config = dict(
    encoder_norm='layernorm',
    encoder_head_dim=48,
    encoder_layer_scale_init=0.01,
    encoder_parallel_block=False,
    encoder_inner_norm=False,
    encoder_patch_size=[4, 4],
    text_encoder_activation='geglu',
    text_encoder_fused_qkv=False,
    residual_init='none',
    eps=1e-06,
)
Rows from block 2 of the text encoder, named by matrix and row number. Rows with one number belong to one neuron. Each number is 128 + 32 x the weight over the matrix's rms, rounded and kept within 0 to 255. All counts start at 0. Numbers have three digits each.
# gate: MLP gate (text_encoder.blocks.2.mlp.gate.weight, 336x128), inputs 0-42
# fc1: MLP up (text_encoder.blocks.2.mlp.fc1.weight, 336x128), inputs 0-42
# fc2: MLP down (text_encoder.blocks.2.mlp.fc2.weight, 128x336, transposed), outputs 0-42
gate.264:106130148132097107148144092122166158106106124109139094129108142135089096132126100153077140068136114077134145109136165137149088134
fc1.264:130134161130150111088141176161119138150126117134071132142122062137120132137188145120152113160163111109130141121121122110107190189
fc2.264:098088142115150099136158086117125117125083134131107078142131089133126150146136141164128099149127123157167140122099152091111177100
gate.265:095136145174078116113141065143073112119124163125134140114096102121181096166152079145151115146132095175069119150160152130104135173
fc1.265:069065145155108133121124099123095145138087094169122130128089067164198079164064119101209130149149102104091091075118174182080098133
fc2.265:140191151189147158092121128120087150126118094159177194113081092140124144104099104138163107077138105094119109087168155153126148114
gate.266:088153128121140125114124146029119151126138117134146100116153141153131145185112129095109144048130095144139148150140115204113064125
fc1.266:156169089111108135081122117148102112125119180129137135113114101170141128085175149131141128168097100129123131167159104116095145170
fc2.266:140117129113135138142113120127157130158107164108139123111163092129136139110124148150120114150112114133129166166117102037129146103
gate.267:139129114147191134108122092143116106158108176129117080108076112151119094106153131100125143190144110108151099150115098103118129165
fc1.267:140137194091191147154142131188160078072072097153110127126134068139173166126172102112164155096121089089165060149126168114113127126
fc2.267:122166129147147091120113103125094120092095144165131159119169119109128110195132086152142149117121109150104077131145121164167145136
gate.268:121100132156132150122143073111144150124145119102114107128129164103098142157098153117157136163150150155111110086117179194158099136
fc1.268:116080123135142176174090102096118127107180151133092134119136136130138159193121156144171149159139129126115134068087135172150147137
fc2.268:144191127141107143100118089145146138089152120119147128148115117131139094172123079117158124127137115148136129109141127189120127128
gate.269:169153131197162163107127165075173084159103116146125103117090135106114081078109153103176141078139125119076134171111122079081103145
fc1.269:213146089140111107116115110151155103111130156123121136081157125174152123160135210093124059123093155152081141166133129125124130144
fc2.269:174170102180107132082119125140098144134110136109136081082103128156126136137107149141139124133166132118145104122142087123169140128
gate.270:166099142092132088103051119149189128187094135099157116139148089129152131106141146094063115103141125100139111131108121103150148133
fc1.270:149083152133168158106119121154148115182118162121151108192065122138164116167102125098137102120155140140139149149130129139086163133
fc2.270:132123135140134119096144121103114046089149148152180052134094122127131158071170085121136115174156138112158171102140049132145163111
gate.271:126148127118130113152089131112154110147108167105134137126138088062123110138159138151101103093101147132099109130088149125090100140
fc1.271:090141134107123120147135126118152146189134119129121121108134098131145112161133127102118126142168139080090104131134168151125103136
fc2.271:145117147117118118154165162159144151133131114091163133149126120134135161118098138136178130134129130121102171097132141093132125126
gate.272:137122122120144145111102100129089169099126083135144079144157133105167109078127134140114121150145132110234140106171086117143104172
fc1.272:103140115168142149122130119117129119127124098091124102136123132143138131126136102107142096170155142128136117133081105165170159102
fc2.272:102165149144116125073169146115095112105125110136116118135123138127109103181129110127122135120171106085144106071138098138148131093
gate.273:118160177173125153071166158128134145094032183178124227076134145037074142190168122173129116170046063118045089145135157122090116083
fc1.273:111136081072131083171121168125135137171156079072140105139105119195127120039107118056106138058234135099122184137110064125117149179
fc2.273:048031089123105085171093120195124119154136155113170121104092067107080128073157149159109174232195120160135169119055021133084175146
gate.274:128132124108100089104112143084141101097119131063132099150129110063114156167126142116115122102091112143083122109152142086124124062
fc1.274:109110129202160087152176158129141161159106117109109134178110127148130107135106168121155103115167110117124116081065177133137124118
fc2.274:146160112103109173185137138148079087157092067168099142095181140141088094192114133090135122135113125137141147150205096133120118100
gate.275:131158068110108184115139146103107154111099148161140139066158137130096116163104183152098120094044143115111082116124144172118125135
fc1.275:133119082131128137124051084132124138138125116130088195139154151143137171158122079154102134094069147151147113146133141172157110136
fc2.275:133164112118093188189086087136121148176183081140154190113098137135147140111117133125132126106090142123085085189182142190134119118
gate.276:122130104094171134078112145125193146099159102188111122165152116102102105160156135118124159111093082132176130145130163153078073114
fc1.276:104141151073160168134119157154125128119154131134122115137154109087147111130158173110143117148038119123149163125122128186007064137
fc2.276:162128096088156121110130125162104192126181134132177152101142156105119166067089167121156135136098092173140112157147115166120089138
gate.277:176164148055154115108181138146137079137121062106109155105180098098097096072170159195106109195069084153100149084057208083173136089
fc1.277:090114143132127102151130090076155124146169122130129105202088122205121070123108076092096180109199143130155136121109130092103141202
fc2.277:095114102140108137131178131130157139149145115134124154161117113118115103169099151126157185175111144169097129110072145167074179161
gate.278:121142155193077152163131136194098138116152083139105116152150152075117114146101093142166181099111127114145158134151128102102107145
fc1.278:089113141117175144069169115065173117149117103115152148096134104092145199141159125185074096129117072172090122096119222144116113111
fc2.278:125097144165153140138109070109158187145080171128159136063120141142143135200155169103111104197133165175085131161093144139148114097
gate.279:146164129145134168076153160117149167114142163125109159152113108131115110151165137147133151179093167156079132105118127132099119134
fc1.279:165118075130080086159159081093107168121103109141129187134133158145116171119108130130120122144108116144108092165127177193144182088
fc2.279:175124110124111091120151139120129146133111136126156158113174105162112120172128103077141129112109061129116118122150144167121088131
gate.280:101136131138105146130176132123096128156170125122110046110134154152142146114067089172070141081129180119161119130124149067141163149
fc1.280:147111109138139145123147156150132130153083126133145229108070071086133089122163129126195137141105083137096158138127155183130067114
fc2.280:134143132125165164192111127192156132173112171094138134115128106134149117160154188102156115180121133142101186168138126137166121149
gate.281:117166077120130155162135145113103119086117095128129126128125155148102155106138144180108133070112107130170128199145122054119101141
fc1.281:159122112117196145145182132133149060127107120126140128100164085102149148128140137113144099115145079162122102098133132153133104066
fc2.281:128128154138164126172129095119141175155122156134162126142167144122128134122150145110139107127086134094107140139126125132121111114
gate.282:133169105098159110111133162105182084156142137100163094149117134065131140132133134128075116107132145162133119147089127107145135133
fc1.282:112132177123118179133097098083129131166141126119110123126110102120132136152131097113150152146077105121097087096131153130099096113
fc2.282:113135131098148131151113122128127114183105137114117133118105116130112113107112159091098130103161137136156152157145132138117123122
gate.283:117091134155112113088139152160141110098113163128163075140108120086113168103117159170139132085159171107126063081126100120084126109
fc1.283:123189164147137123160135104091163111167061155106108181145140108142131126132132111065092074088171098165094149151175143155100132146
fc2.283:119125150090123136161148122103163127162111114149077157174136097132160125131096123071125126170085075151058138126166177163130101165
gate.284:148157132176102159085121134102138093087110143173131158148149101071134122124155114176115167147101105167096086097103153122124128150
fc1.284:151074105167125125116086154165200132177141162123142170128118077093129128133157134142134144177157113116127103156114152156123203124
fc2.284:161037113148131146113090147084181184148138123128095146102102145154093116177113086132154162133155135130095137109137139153130143173
gate.285:138148112120140084124110118144145135157090137081137111137123122166114109134137137141133138155110120134111142132151068134131129097
fc1.285:135112125121134145116176132104181140170129101095130135132159104128142136107129077095102123173150120110183147092088082104162154165
fc2.285:121099139089157113111122125125159120114105114127123123118154111130099107127126092109126117174142124120104135131139121109132158135
gate.286:120068132057150113077110083159207168155151169106122147137135119147141121157199131108130140069061115117085132165140130148083060103
fc1.286:064136102131231155162150150131132160157138131100125097098161140073157147136115152133143101068074096136140089161086165157148030141
fc2.286:148176120065130161226121088165067156155120128159152149125123167109091143156079145105105079107120125099152151159132129154132055092
gate.287:131099092113085136077142146163149092116111132087167141146151141102115088164142157126134102175088135192149144143138125149137147084
fc1.287:088092211121113047131116087129125135106145161151127128198061084182146130129172101120112128132146132165192180107159149117125128154
fc2.287:139151151091087071145112173108073143165141113103080113160107130125122100140107160143099177104169119094177125087175154129102135129
gate.288:119088137146221108128161158122171110173116140088119255119091052150101107133195078146105115145119024153159168128162133131134094129
fc1.288:179106053111132162124114136129149150071062097145092096052155128100101115192135193097164081151185058129084123126133134112152109058
fc2.288:173145099123127149115068106150105127113147122139129154080187157178090118170115093110133124086138052105205082098090129124174118114
gate.289:150116100158163118116143143112187137156124131099140085166109137135132130154130093126117112154179157165090168132081111036133114132
fc1.289:135139137146094141066088171124148146153113131156156154068124100064116185148112152126104173067153139129165091123179136204103103133
fc2.289:117143128100161151204121122111140133106114152114124151117137149091093159137135158124148115125097093143078129156158095153129123120
gate.290:072112105070136127142129115180157136193125104109093124126130100169093145170160191152099157120145161107111098116113140119102131119
fc1.290:125148119197132112092148125163149103093157169210154128150112122101150105154131081156166195180161110116134096093143098143157117139
fc2.290:152140102108101099123089164155122089118109158143097134131171120096106121143125120130103097205149113146215123132101078086134156134
gate.291:117201125187140145128140197108180103141146169115115057182145129139160082141089124131130140151183137098149105087116131079096140177
fc1.291:145117090115186101201133118136131137208086125135149135171166127115176121148063169073086122088158144103166110138090088117136137125
fc2.291:102071138136124121066190163098124118077125097152168103126128138138154108076105080172129144147152153116180132053137142130054139168
gate.292:102129103114136106115118130130203148120139104127164113121168120153132162105126129123108150129134153176090138175153157080150103106
fc1.292:166142126141107153126113189086137090143072149145136145109103121100108145109120088126141099171123101095150167118135118097150107133
fc2.292:166155148153107133071151148150147099143129085134159080125144139135133134165118128125102111105127158148140090115064131093145111104
gate.293:128103130109151171136134101160132107104020108117193116128096070127085159140160127142145075046118147133155036131159140116107156021
fc1.293:178131151090089116055073177097139195144098088115104088109110113091080097092168124087178150184080024160139184150186147111140081139
fc2.293:074062024137111132128160107118132204118135125235148073112130160150065115124129062195171212107082116146125144083158151080116119201
gate.294:114129111120137120106131092106145107103091206088131140117132129143114093117124194119087145107122117172106088112135117136147137106
fc1.294:137094138132148136132121096154151117146117118166097145152130160144098105126098137121165137106128101103185139148119126118136153121
fc2.294:105147117126150125160182113135171101128099090111126133137171142121100141112106139100129087119093123149157132136117173088133141107
gate.295:133166099097124080101151115129141136135092138112135123104138078118105114099160140132124144080124124159098100136151129110139105109
fc1.295:136104151116151137105185136113097113110155143116178112082134102103133159114132156119169117136101093151123150109124106129180150121
fc2.295:136125117138134131122125133149103135177095115057098159120166108122140097170132139109151118128102121129125096120120156110123095111
gate.296:145165123118135106111144113133117122153158127108099135141127196079117143146131116133101095117114093111108153124148130137202174099
fc1.296:126141101176092096114129172109197161141139125106154164148095170128129128150077127104114149104167161129116180127135153135091106118
fc2.296:118122126093115123156152151177135099101108164094127123124163132147129144157099167103127102145134135123124124103113122112161140109
gate.297:199179128124185107117126098237103133159094160095097176127140081128178117140061202089110084062136166107114090176110106137130148089
fc1.297:159126135110098128135088088150071114104087136181113150082094117160091095114101113111173080151131111136171140158160096153165117113
fc2.297:157143111137113146138138137161057131123162075119139146089138166160129129175098158156136152096138145095174099097092111137170152060
gate.298:145135128122102068066133113098154148089125186138090137124149149143143135105154088165111137124086111114086112148127115124176136120
fc1.298:141126159127113105067146121132137124068099169140103151114113115108113127120217086173165120095114111123082140132130147102157130145
fc2.298:139101133186131102086155140156124147074133154099133132100125146140149131084177126125096156083112166143141149103150100082144123100
gate.299:089135130149094104115167108083185138078140134094102163118146079133121125070150107187098135185057138167080134124108129121132145132
fc1.299:127121088164160123140125145121141108133130135143102146169125132131090180150142104098156134098175120164126122167163149137087131101
fc2.299:146165168123135160144099122124114133137169167140155101105112127087131142143133170105142123115101113134154116150130098106156107096
gate.300:142109117119150067092140064122162139152114104102158158124138123119067131118128180098113111037088070159092091170135156083141116086
fc1.300:148152161130095194138139153099172117117132119123152098112097208110155177089103126148149147163144143093131164127080133138184166147
fc2.300:151129116105116183176121161109127113142187142167088077105108127089111134114140142144156183180092127125148125159089079128103130164
gate.301:150091144110154148090118129110154124147136134106124104139131107151075097141151130108118171096103145147130150117133088133101090139
fc1.301:127127160126126086126109140110182157171108130120129119146131117113101121091109106149132155128129092146088160114129148147146120147
fc2.301:137138110159110138122197128120136138098137101142120111137134138158132123173083100113137109130148126109120144122119176113131125109
gate.302:110149091158109135103074086138148100120120149170089169094158071130175178111184166101124160153123156211108060138127137095094169190
fc1.302:131117087143129129132081111189139088179166120110091134152158146140111166154164171176127177135178140194137098124063102121118131122
fc2.302:159126122115118112137100070132157131154124129093109141155094183087180119104113127158103133173151146154150158174105164180140157130
gate.303:134160142117109100141111113152145175186094137088138146174138134106103150161179110195136152085089154172161096168140121120156095105
fc1.303:135098132133101114140152140131098125124092119113191141152093124174136135094122143125097108146129163146116147125154108101118155118
fc2.303:134119127095095101135116123109114109126095099055118100145153136141111110129117167114091131103141184142136160092120146088167106093
gate.304:145119136115114118131094116145127135058159126187113145126172156143110120123120151146141169095146145139130107135179118111131136112
fc1.304:094147146124134118154124143161145146165137161133140141160159138187151138144113107090101132117112151119111181135111143135094069213
fc2.304:134137145089146106104128114168159124119097104131130089111130108163109122132131139130146153179102063119111130127134127144146105107
gate.305:146103129121083088116095153145102121140144079088144154158157101143172101165135130117101140139125115120085139165165127131109096165
fc1.305:105128156135124154133116119141130140139106102140091109176089130107124120117140109107137153130138176112166118163054128148088112127
fc2.305:103143126112166126124102116109150097146145158164086152122148157112116099106115149135088186121130124141133119145157107174127173115
gate.306:172152162063115066065096126110168095162092160053166139123132086129091163133172145133132119117113118200157136149185147087129136112
fc1.306:094110108128161159157207165165085156170125102085114151085169152134156150097083164096101079095109120067134115114119145186145142110
fc2.306:119180128084148134189068120062042135194127116181052141145153164152094101143085174092062134073158138119165111121167120185134146078