Weights of a small contrastive image-text model.
Training: adamw at rate 0.0011, 6300 steps, batches of 256.
Rows from block 12 of the image encoder, named by matrix and row number. Rows with one number belong to one attention dimension. Each number is 200 + 30 x the weight over its row's rms, rounded and kept within 0 to 999. All counts start at 0. After the name is the row's rms in percent of the matrix's.
# q: attention query, key and value (stacked) (encoder.blocks.12.attn.qkv.weight, 576x192, the q third), inputs 0-95
# k: attention query, key and value (stacked) (encoder.blocks.12.attn.qkv.weight, 576x192, the k third), inputs 0-95
q.182,100,165,207,242,184,160,167,224,208,213,203,193,139,216,186,217,211,171,244,159,213,213,175,194,270,201,265,197,163,160,229,226,210,254,173,171,190,220,176,240,156,200,207,213,226,202,224,231,217,168,263,214,211,174,207,193,152,195,217,228,241,218,255,217,216,181,183,209,172,216,208,165,139,256,190,172,241,207,218,196,258,188,158,166,205,187,204,208,230,167,157,187,194,189,220,193,197
q.183,116,175,205,209,195,184,152,195,181,220,181,192,171,189,151,232,271,191,242,205,187,254,212,258,178,208,278,177,196,153,182,176,240,200,204,225,212,232,196,219,190,238,187,196,242,232,213,208,255,174,206,185,206,193,169,210,195,207,178,201,153,215,240,229,202,191,163,197,195,192,196,131,154,228,184,193,239,188,196,176,185,202,163,229,153,158,159,212,175,192,159,252,148,218,235,170,228
q.184,103,193,192,217,188,192,245,176,205,182,249,226,243,243,266,166,189,262,214,212,216,139,197,179,168,211,212,178,182,226,251,215,164,179,180,129,235,178,180,180,269,182,198,168,164,225,155,199,196,156,179,193,170,208,197,158,206,162,221,209,245,176,144,200,171,196,255,180,197,233,209,233,231,253,202,175,192,196,186,260,246,188,226,191,266,194,221,199,210,161,246,156,215,224,192,231,168
q.185,097,193,148,167,240,192,284,159,180,196,184,189,231,226,208,149,199,235,184,238,197,155,220,237,154,163,179,255,193,242,175,157,188,188,210,215,215,226,216,116,253,241,177,159,187,234,216,214,195,197,159,191,156,186,192,216,192,168,173,155,162,197,165,202,174,208,220,190,195,202,166,209,285,221,197,174,142,160,215,184,146,224,173,229,227,214,158,195,191,243,234,193,236,192,185,186,199
q.186,090,215,198,180,225,192,263,161,218,229,191,219,223,210,236,187,150,265,198,205,178,173,201,223,189,158,172,236,190,228,225,187,215,206,194,157,211,161,190,172,220,164,168,194,151,236,207,182,175,152,183,190,184,145,195,194,210,198,190,162,199,204,114,197,202,174,229,152,174,256,147,225,239,250,201,203,146,145,216,233,192,189,211,161,188,239,203,178,200,201,231,155,194,239,232,253,179
q.187,091,217,168,200,210,193,176,136,196,219,181,179,205,221,201,262,248,161,229,216,196,205,211,228,216,189,274,164,191,243,176,179,239,167,220,232,242,228,226,158,191,232,208,167,178,227,207,202,182,211,208,207,188,161,193,237,188,246,189,174,188,230,172,170,205,197,197,220,197,225,267,161,210,180,233,264,254,210,245,198,211,178,210,234,175,223,182,173,158,218,250,266,160,199,167,121,196
q.188,103,182,229,196,174,224,206,235,162,188,176,232,228,192,214,175,194,182,170,214,172,185,212,148,182,219,159,232,228,251,166,168,219,224,188,208,165,244,221,210,209,247,181,184,221,170,184,175,125,237,172,169,238,274,185,212,219,180,180,254,193,118,208,208,171,195,172,229,233,187,201,212,235,164,189,192,221,247,223,185,148,246,172,245,240,223,265,213,142,214,134,188,229,232,223,163,209
q.189,077,223,203,186,221,204,203,168,229,174,196,172,215,209,186,170,231,178,190,207,202,164,197,187,144,186,169,197,204,273,185,163,155,180,197,243,198,191,250,155,224,178,203,183,192,198,180,205,198,233,142,178,178,220,212,213,221,244,190,195,175,171,139,148,207,196,193,187,216,211,220,214,272,165,183,276,193,217,182,198,167,219,264,221,183,220,201,183,141,248,222,203,176,256,170,214,150
k.182,087,232,241,188,159,255,272,192,167,156,226,214,242,142,204,186,179,208,139,153,200,182,216,180,158,193,148,190,201,234,175,179,153,160,193,233,191,185,233,198,200,173,181,210,223,180,152,208,187,288,181,203,200,246,210,229,224,240,190,195,188,193,188,179,201,169,205,200,155,190,222,173,203,131,193,230,145,220,192,139,168,201,245,244,182,215,211,234,222,188,253,209,169,241,165,219,185
k.183,099,217,185,185,192,209,221,185,177,146,256,169,214,188,235,160,170,219,196,153,220,194,176,177,192,218,215,151,206,179,214,202,156,224,211,210,157,214,151,223,159,209,235,202,170,203,206,157,182,198,179,195,190,202,236,180,201,232,212,216,192,205,203,126,149,222,223,209,197,209,223,179,193,172,215,247,187,207,203,159,216,198,226,210,259,195,213,213,207,242,229,175,177,156,183,227,261
k.184,082,190,165,183,219,198,163,191,221,239,215,231,188,184,135,236,257,164,190,215,194,198,224,259,239,179,238,217,241,140,241,186,235,212,214,239,153,178,204,233,210,230,181,224,260,153,205,229,191,202,240,176,173,172,193,182,199,190,140,196,172,194,233,205,206,205,202,228,215,229,222,213,172,139,236,174,231,158,184,206,120,224,142,181,211,248,131,154,235,207,219,212,154,185,188,152,237
k.185,110,152,174,209,158,150,197,223,204,237,145,198,164,250,245,166,212,196,241,213,192,217,158,208,211,224,186,271,192,225,222,202,205,250,158,172,226,198,265,180,221,192,188,198,195,174,223,188,166,145,206,177,198,220,201,203,207,175,202,255,211,171,227,228,184,195,175,197,217,174,139,190,170,205,189,124,224,193,208,269,170,157,177,196,253,159,254,200,158,177,135,184,227,200,158,226,178
k.186,102,159,179,195,178,180,268,194,219,242,160,249,211,202,189,176,215,206,204,195,176,178,160,226,210,228,211,271,170,254,190,186,196,272,180,204,204,209,253,176,248,207,190,180,222,169,165,217,172,147,193,203,197,206,221,247,168,209,234,258,156,198,208,228,231,206,150,176,193,175,152,211,230,200,216,181,246,216,185,257,180,166,147,224,235,156,281,206,178,196,154,192,217,212,240,175,202
k.187,083,178,221,213,224,236,189,210,165,168,245,206,238,216,217,190,205,215,236,171,195,175,263,138,188,232,174,166,255,230,216,231,174,227,186,161,151,203,207,254,183,209,235,231,157,223,175,225,188,152,205,205,202,243,167,170,220,243,200,233,183,168,231,168,164,178,164,239,203,247,214,192,175,208,204,176,202,205,177,177,220,252,212,184,177,169,180,239,188,234,159,150,151,197,193,243,221
k.188,084,154,161,250,187,207,223,239,201,226,134,191,162,223,181,246,226,134,238,213,165,204,146,240,220,216,213,200,196,188,201,200,225,166,187,184,256,228,196,197,206,236,169,131,222,211,239,213,206,155,180,245,182,187,223,241,157,206,197,186,219,217,180,221,189,216,195,166,179,178,232,252,188,277,190,178,179,171,205,204,221,157,237,217,176,149,213,175,192,180,162,219,166,184,178,177,213
k.189,083,167,216,268,188,143,199,241,171,246,119,190,191,229,219,174,204,186,250,222,201,216,190,229,226,227,131,212,174,205,201,196,193,228,186,158,211,198,242,191,198,184,169,209,194,224,220,210,210,161,223,164,187,203,215,181,179,215,170,193,213,166,247,251,197,197,154,221,207,203,133,158,147,292,180,165,205,214,224,235,201,217,210,198,223,171,197,207,188,210,154,211,207,205,218,220,160