A small contrastive image-text model, trained from scratch: 64-pixel images, encoder widths [48, 96, 192].
Rows from block 10 of the image encoder, named by matrix and row number. Each number is 128 + 24 x the weight over its row's rms, rounded and kept within 0 to 255. All counts start at 0. Numbers have three digits each. After the name is the row's rms in percent of the matrix's.
# convs2: project pointwise conv (encoder.blocks.10.convs.2.weight, 96x384x1x1), inputs 260-285
convs2.0 101:123126178141173104194094112161118152121120116155126131114106117151091090102121
convs2.1 099:139124126188128104166161135111180162120105153132120129091128145136155141085102
convs2.2 107:142123120139098134103118118163127140106101135150105147137119144159131105150148
convs2.3 103:148138158106148120121069140126095137174137144070153141111122147144129081133126
convs2.4 101:143100096163116146089120121115170138108082119205125135145140116123091133159133
convs2.5 102:158117135130129153120131148119159165156110150127133143128101145143094143161155
convs2.6 097:128150123095154096110141125129101138107156122074136104093126130159121101133132
convs2.7 094:113137098104131130113110129131139094129127116099120119131133128106133094108148
convs2.8 106:163137113152147125157120163125131115155119095134098105100077134126108168100116
convs2.9 100:153128139110118142146121137127144163110130114163150121147123111089166122156133
convs2.10 098:116161134172119128135111103149154117140131132189101107159113139089099104119162
convs2.11 105:127171105093119180138131133118103113162134134096131150111100148101113125100146
convs2.12 101:087091114119104096112145126140127094084133120136122109138147088165141156125127
convs2.13 108:130120114104084144128142131081156121089122118183153122151108094099166138127148
convs2.14 101:149112115104162111104142111156120094101093115110118127105148157129117143131129
convs2.15 102:115198114132113120108092115102140133170174138115135122135137138117148114114122
convs2.16 103:155178117142130142096132129097158137148114143189140130108128139140110169144126
convs2.17 103:121093153141073148122140136108149122123150144111138123160116111107114125162106
convs2.18 097:150185115125174153115106130107112119155118139122140135121155124093085131133138
convs2.19 096:126108142086160125107100121136105138177131124160125123129088120135111073162130
convs2.20 099:146090128112169135169134145129136152134111125171121147117105121116124128164119
convs2.21 098:111122136104137121131152135061104155157146140091138137137099075111158164095122
convs2.22 098:105126129108138133079107099136160101126103118070143139094130128107144145143124
convs2.23 101:120154137102136126151126093144132120122130129131132133141141133107094115118141
convs2.24 094:144116134115107154180133141143106107156131128108080143136126160141126122151103
convs2.25 105:135146141175098136162126126152165110146112129115089114132137159114101141126130
convs2.26 097:093202112103117162114135122115099121163098133147138159136124123103125122091166
convs2.27 099:067113146128100142106126105130196137135096121126100120158093131079107165122119
convs2.28 097:095157130178156068112122129091134119135149117150138122148141119138123149103105
convs2.29 100:128102177149124168132130137138110162127116144069074148146139149157130143136115
convs2.30 094:142136140127119150200136137158109111088119150130158152108173148125167102129127
convs2.31 103:151151136084140164136128118134105106125125160091141133123142132128137126148139
convs2.32 105:116101122106146103136112125142135116112122102133137096121094111138129115116135
convs2.33 098:101112148080131155131118138145130045148108108130096143144118149080128135137108
convs2.34 101:168122140163136136126121162150107118148132126061137119095115153148156160137120
convs2.35 102:132120111073161131140140130102119132075108126138172118093146143153146126121151
convs2.36 098:127139117108160102110158109105134145090154156108137150112128115146139141102171
convs2.37 100:116149154133146129146115163143196098178131131053117125145131133124138140126128
convs2.38 100:126129118138153127106146117119135140106089126147155143135141124080128114121150
convs2.39 098:134123142155167140148119153147190123128090125180134129159146136111125125119157
convs2.40 099:118154112108136149104146113134138156073146134149149147105144115114118138118153
convs2.41 104:177080111122136147135085120169118101124131100176131128117108137148098114170112
convs2.42 099:089126143156128108124141108134122092144122105134103111147109140138112166098074
convs2.43 105:112157115085158118104133122084111144128189134129159138126112116126126150148112
convs2.44 093:126171128108141102137092121162103104104174121138148107132149138136125113134143
convs2.45 097:104100129137148133144146116149109096133159095114136094092131106177133173103149
convs2.46 096:129098146139116105132105137111118170106133143101139115149127123134144093115103
convs2.47 100:101163077145117149058145089124156133139138106129132138151126098104129168099165
convs2.48 098:074153146124163104139143132113159102175102124112085109123117139113118153112113
convs2.49 104:128170134111106117120160130091099142081152131065137115106109123142156111095131
convs2.50 094:108139109175078155133112144130139121161118138142120111152150128091128122115117
convs2.51 095:140112140116080133100157153114107155098163138093124108121116130139152157144120
convs2.52 097:117167130137117141118130137091098137133155108116141127147132128116124120132140
convs2.53 104:104141127143068093079105117152119092116105118095141123163153113113157131141116
convs2.54 105:120108078117134137120137121115110125100147123163162143155144133130131154140093
convs2.55 100:145140123138170118132114108141140145142106147125153133136139101112107102137155
convs2.56 102:131071134091111124121154110127116131097146116149131140140116112125102109163139
convs2.57 102:137136103182147101119106109119120143158129132163145154112143110126118137114153
convs2.58 099:127133099088151133118168122115118116139157118091101133076074129162148153105113
convs2.59 101:100157173111147083142140141137123105126139103093116086088105122174156136084109
convs2.60 099:130137163093146089172077142154103130110178095180133086128110143152141092134121
convs2.61 110:133148120143123168172164147156126115130109146108127130105162144117095113132171
convs2.62 101:112119158145128149124159129141190156128092123131109130162108108093150146112126
convs2.63 096:137100092162080097109148119120142148108114112117104130110117091132119179108109
convs2.64 103:156111110107152124110149157141100135146152118121168104113124136154147138136129
convs2.65 097:161109122159103127116126148099101159185130138100088119107134130152088153135118
convs2.66 107:111089133127159134145138151150108153082152130135138099114120098148128136119107
convs2.67 102:132137122122149141143123140150110124132164154097135108145135154148134138101140
convs2.68 101:158149122131106153139165147060153170138124159161140151159131124095166156111144
convs2.69 102:110156139129180100094117105109151121110116110195155111136109136144147182146132
convs2.70 094:152120127171131110103125139129116094116098123119130138120168148162119113149125
convs2.71 103:109102130133103127129135139118149133094115127121127125157128116116109114135141
convs2.72 096:108123122121085092080124116129113099135137130110105123134117108149124100134123
convs2.73 109:152059135153103133105101116159143142123090110153107116135105118134092103162123
convs2.74 097:164109115184114145130140111183199155102065130137114135162135152111128157126108
convs2.75 099:111155166142120134130117107105104119174119141103109144124159141087124127117116
convs2.76 100:165117121086166116127117163124083116102169104117129114103134130170143142139111
convs2.77 095:092111127151102122096114129106132097093127098166130123140140097155115123138120
convs2.78 100:126107105072143134085121094093137099108141105154159133151083107134151141163120
convs2.79 096:132128121154102172150171147081149139122107146158133147151196132107132134091150
convs2.80 103:127131132098089137139094099190101096161146129141098137156127122094094074127157
convs2.81 101:103100124132141088134101150105139147120121149109148136103116082122115128123124
convs2.82 098:120104148138080080129104131150107120157153141109118109131135132156113085106113
convs2.83 101:132094122119146130169137149119089122082139098132120119125094104183122120151103
convs2.84 099:138100149184074144184158166138153139115149148157097132151131155150129151100125
convs2.85 102:111153121137105176124118129124130126186134130135099142132130148120123119099098
convs2.86 101:108132120127081133131135084111136117164125150149106152145144133092101119146149
convs2.87 093:111129132126105154149113130135156117141139132189113121189138142134116129126145
convs2.88 096:109105142155116112097150173114159122039111130112142113134147121135174180139136
convs2.89 097:162154121110132139118101121147093135164089155084125149148151145119112115121125
convs2.90 102:159089158136150109153127164090072150087146131173160105117140123141144106147115
convs2.91 098:161133128134115129137123143107146122118147125140143126108125132131159128119101
convs2.92 098:119086118108088147138118125168129112128125127144127151185152107116105098173142
convs2.93 089:146130143099172131158092139167121109119104104121153121108117155156125120170143
convs2.94 099:133122150148113122125159096140166149136097124093095142111068158140120147115118
convs2.95 105:126141118158118144096112135125127164182118133114124137114153128141100127128099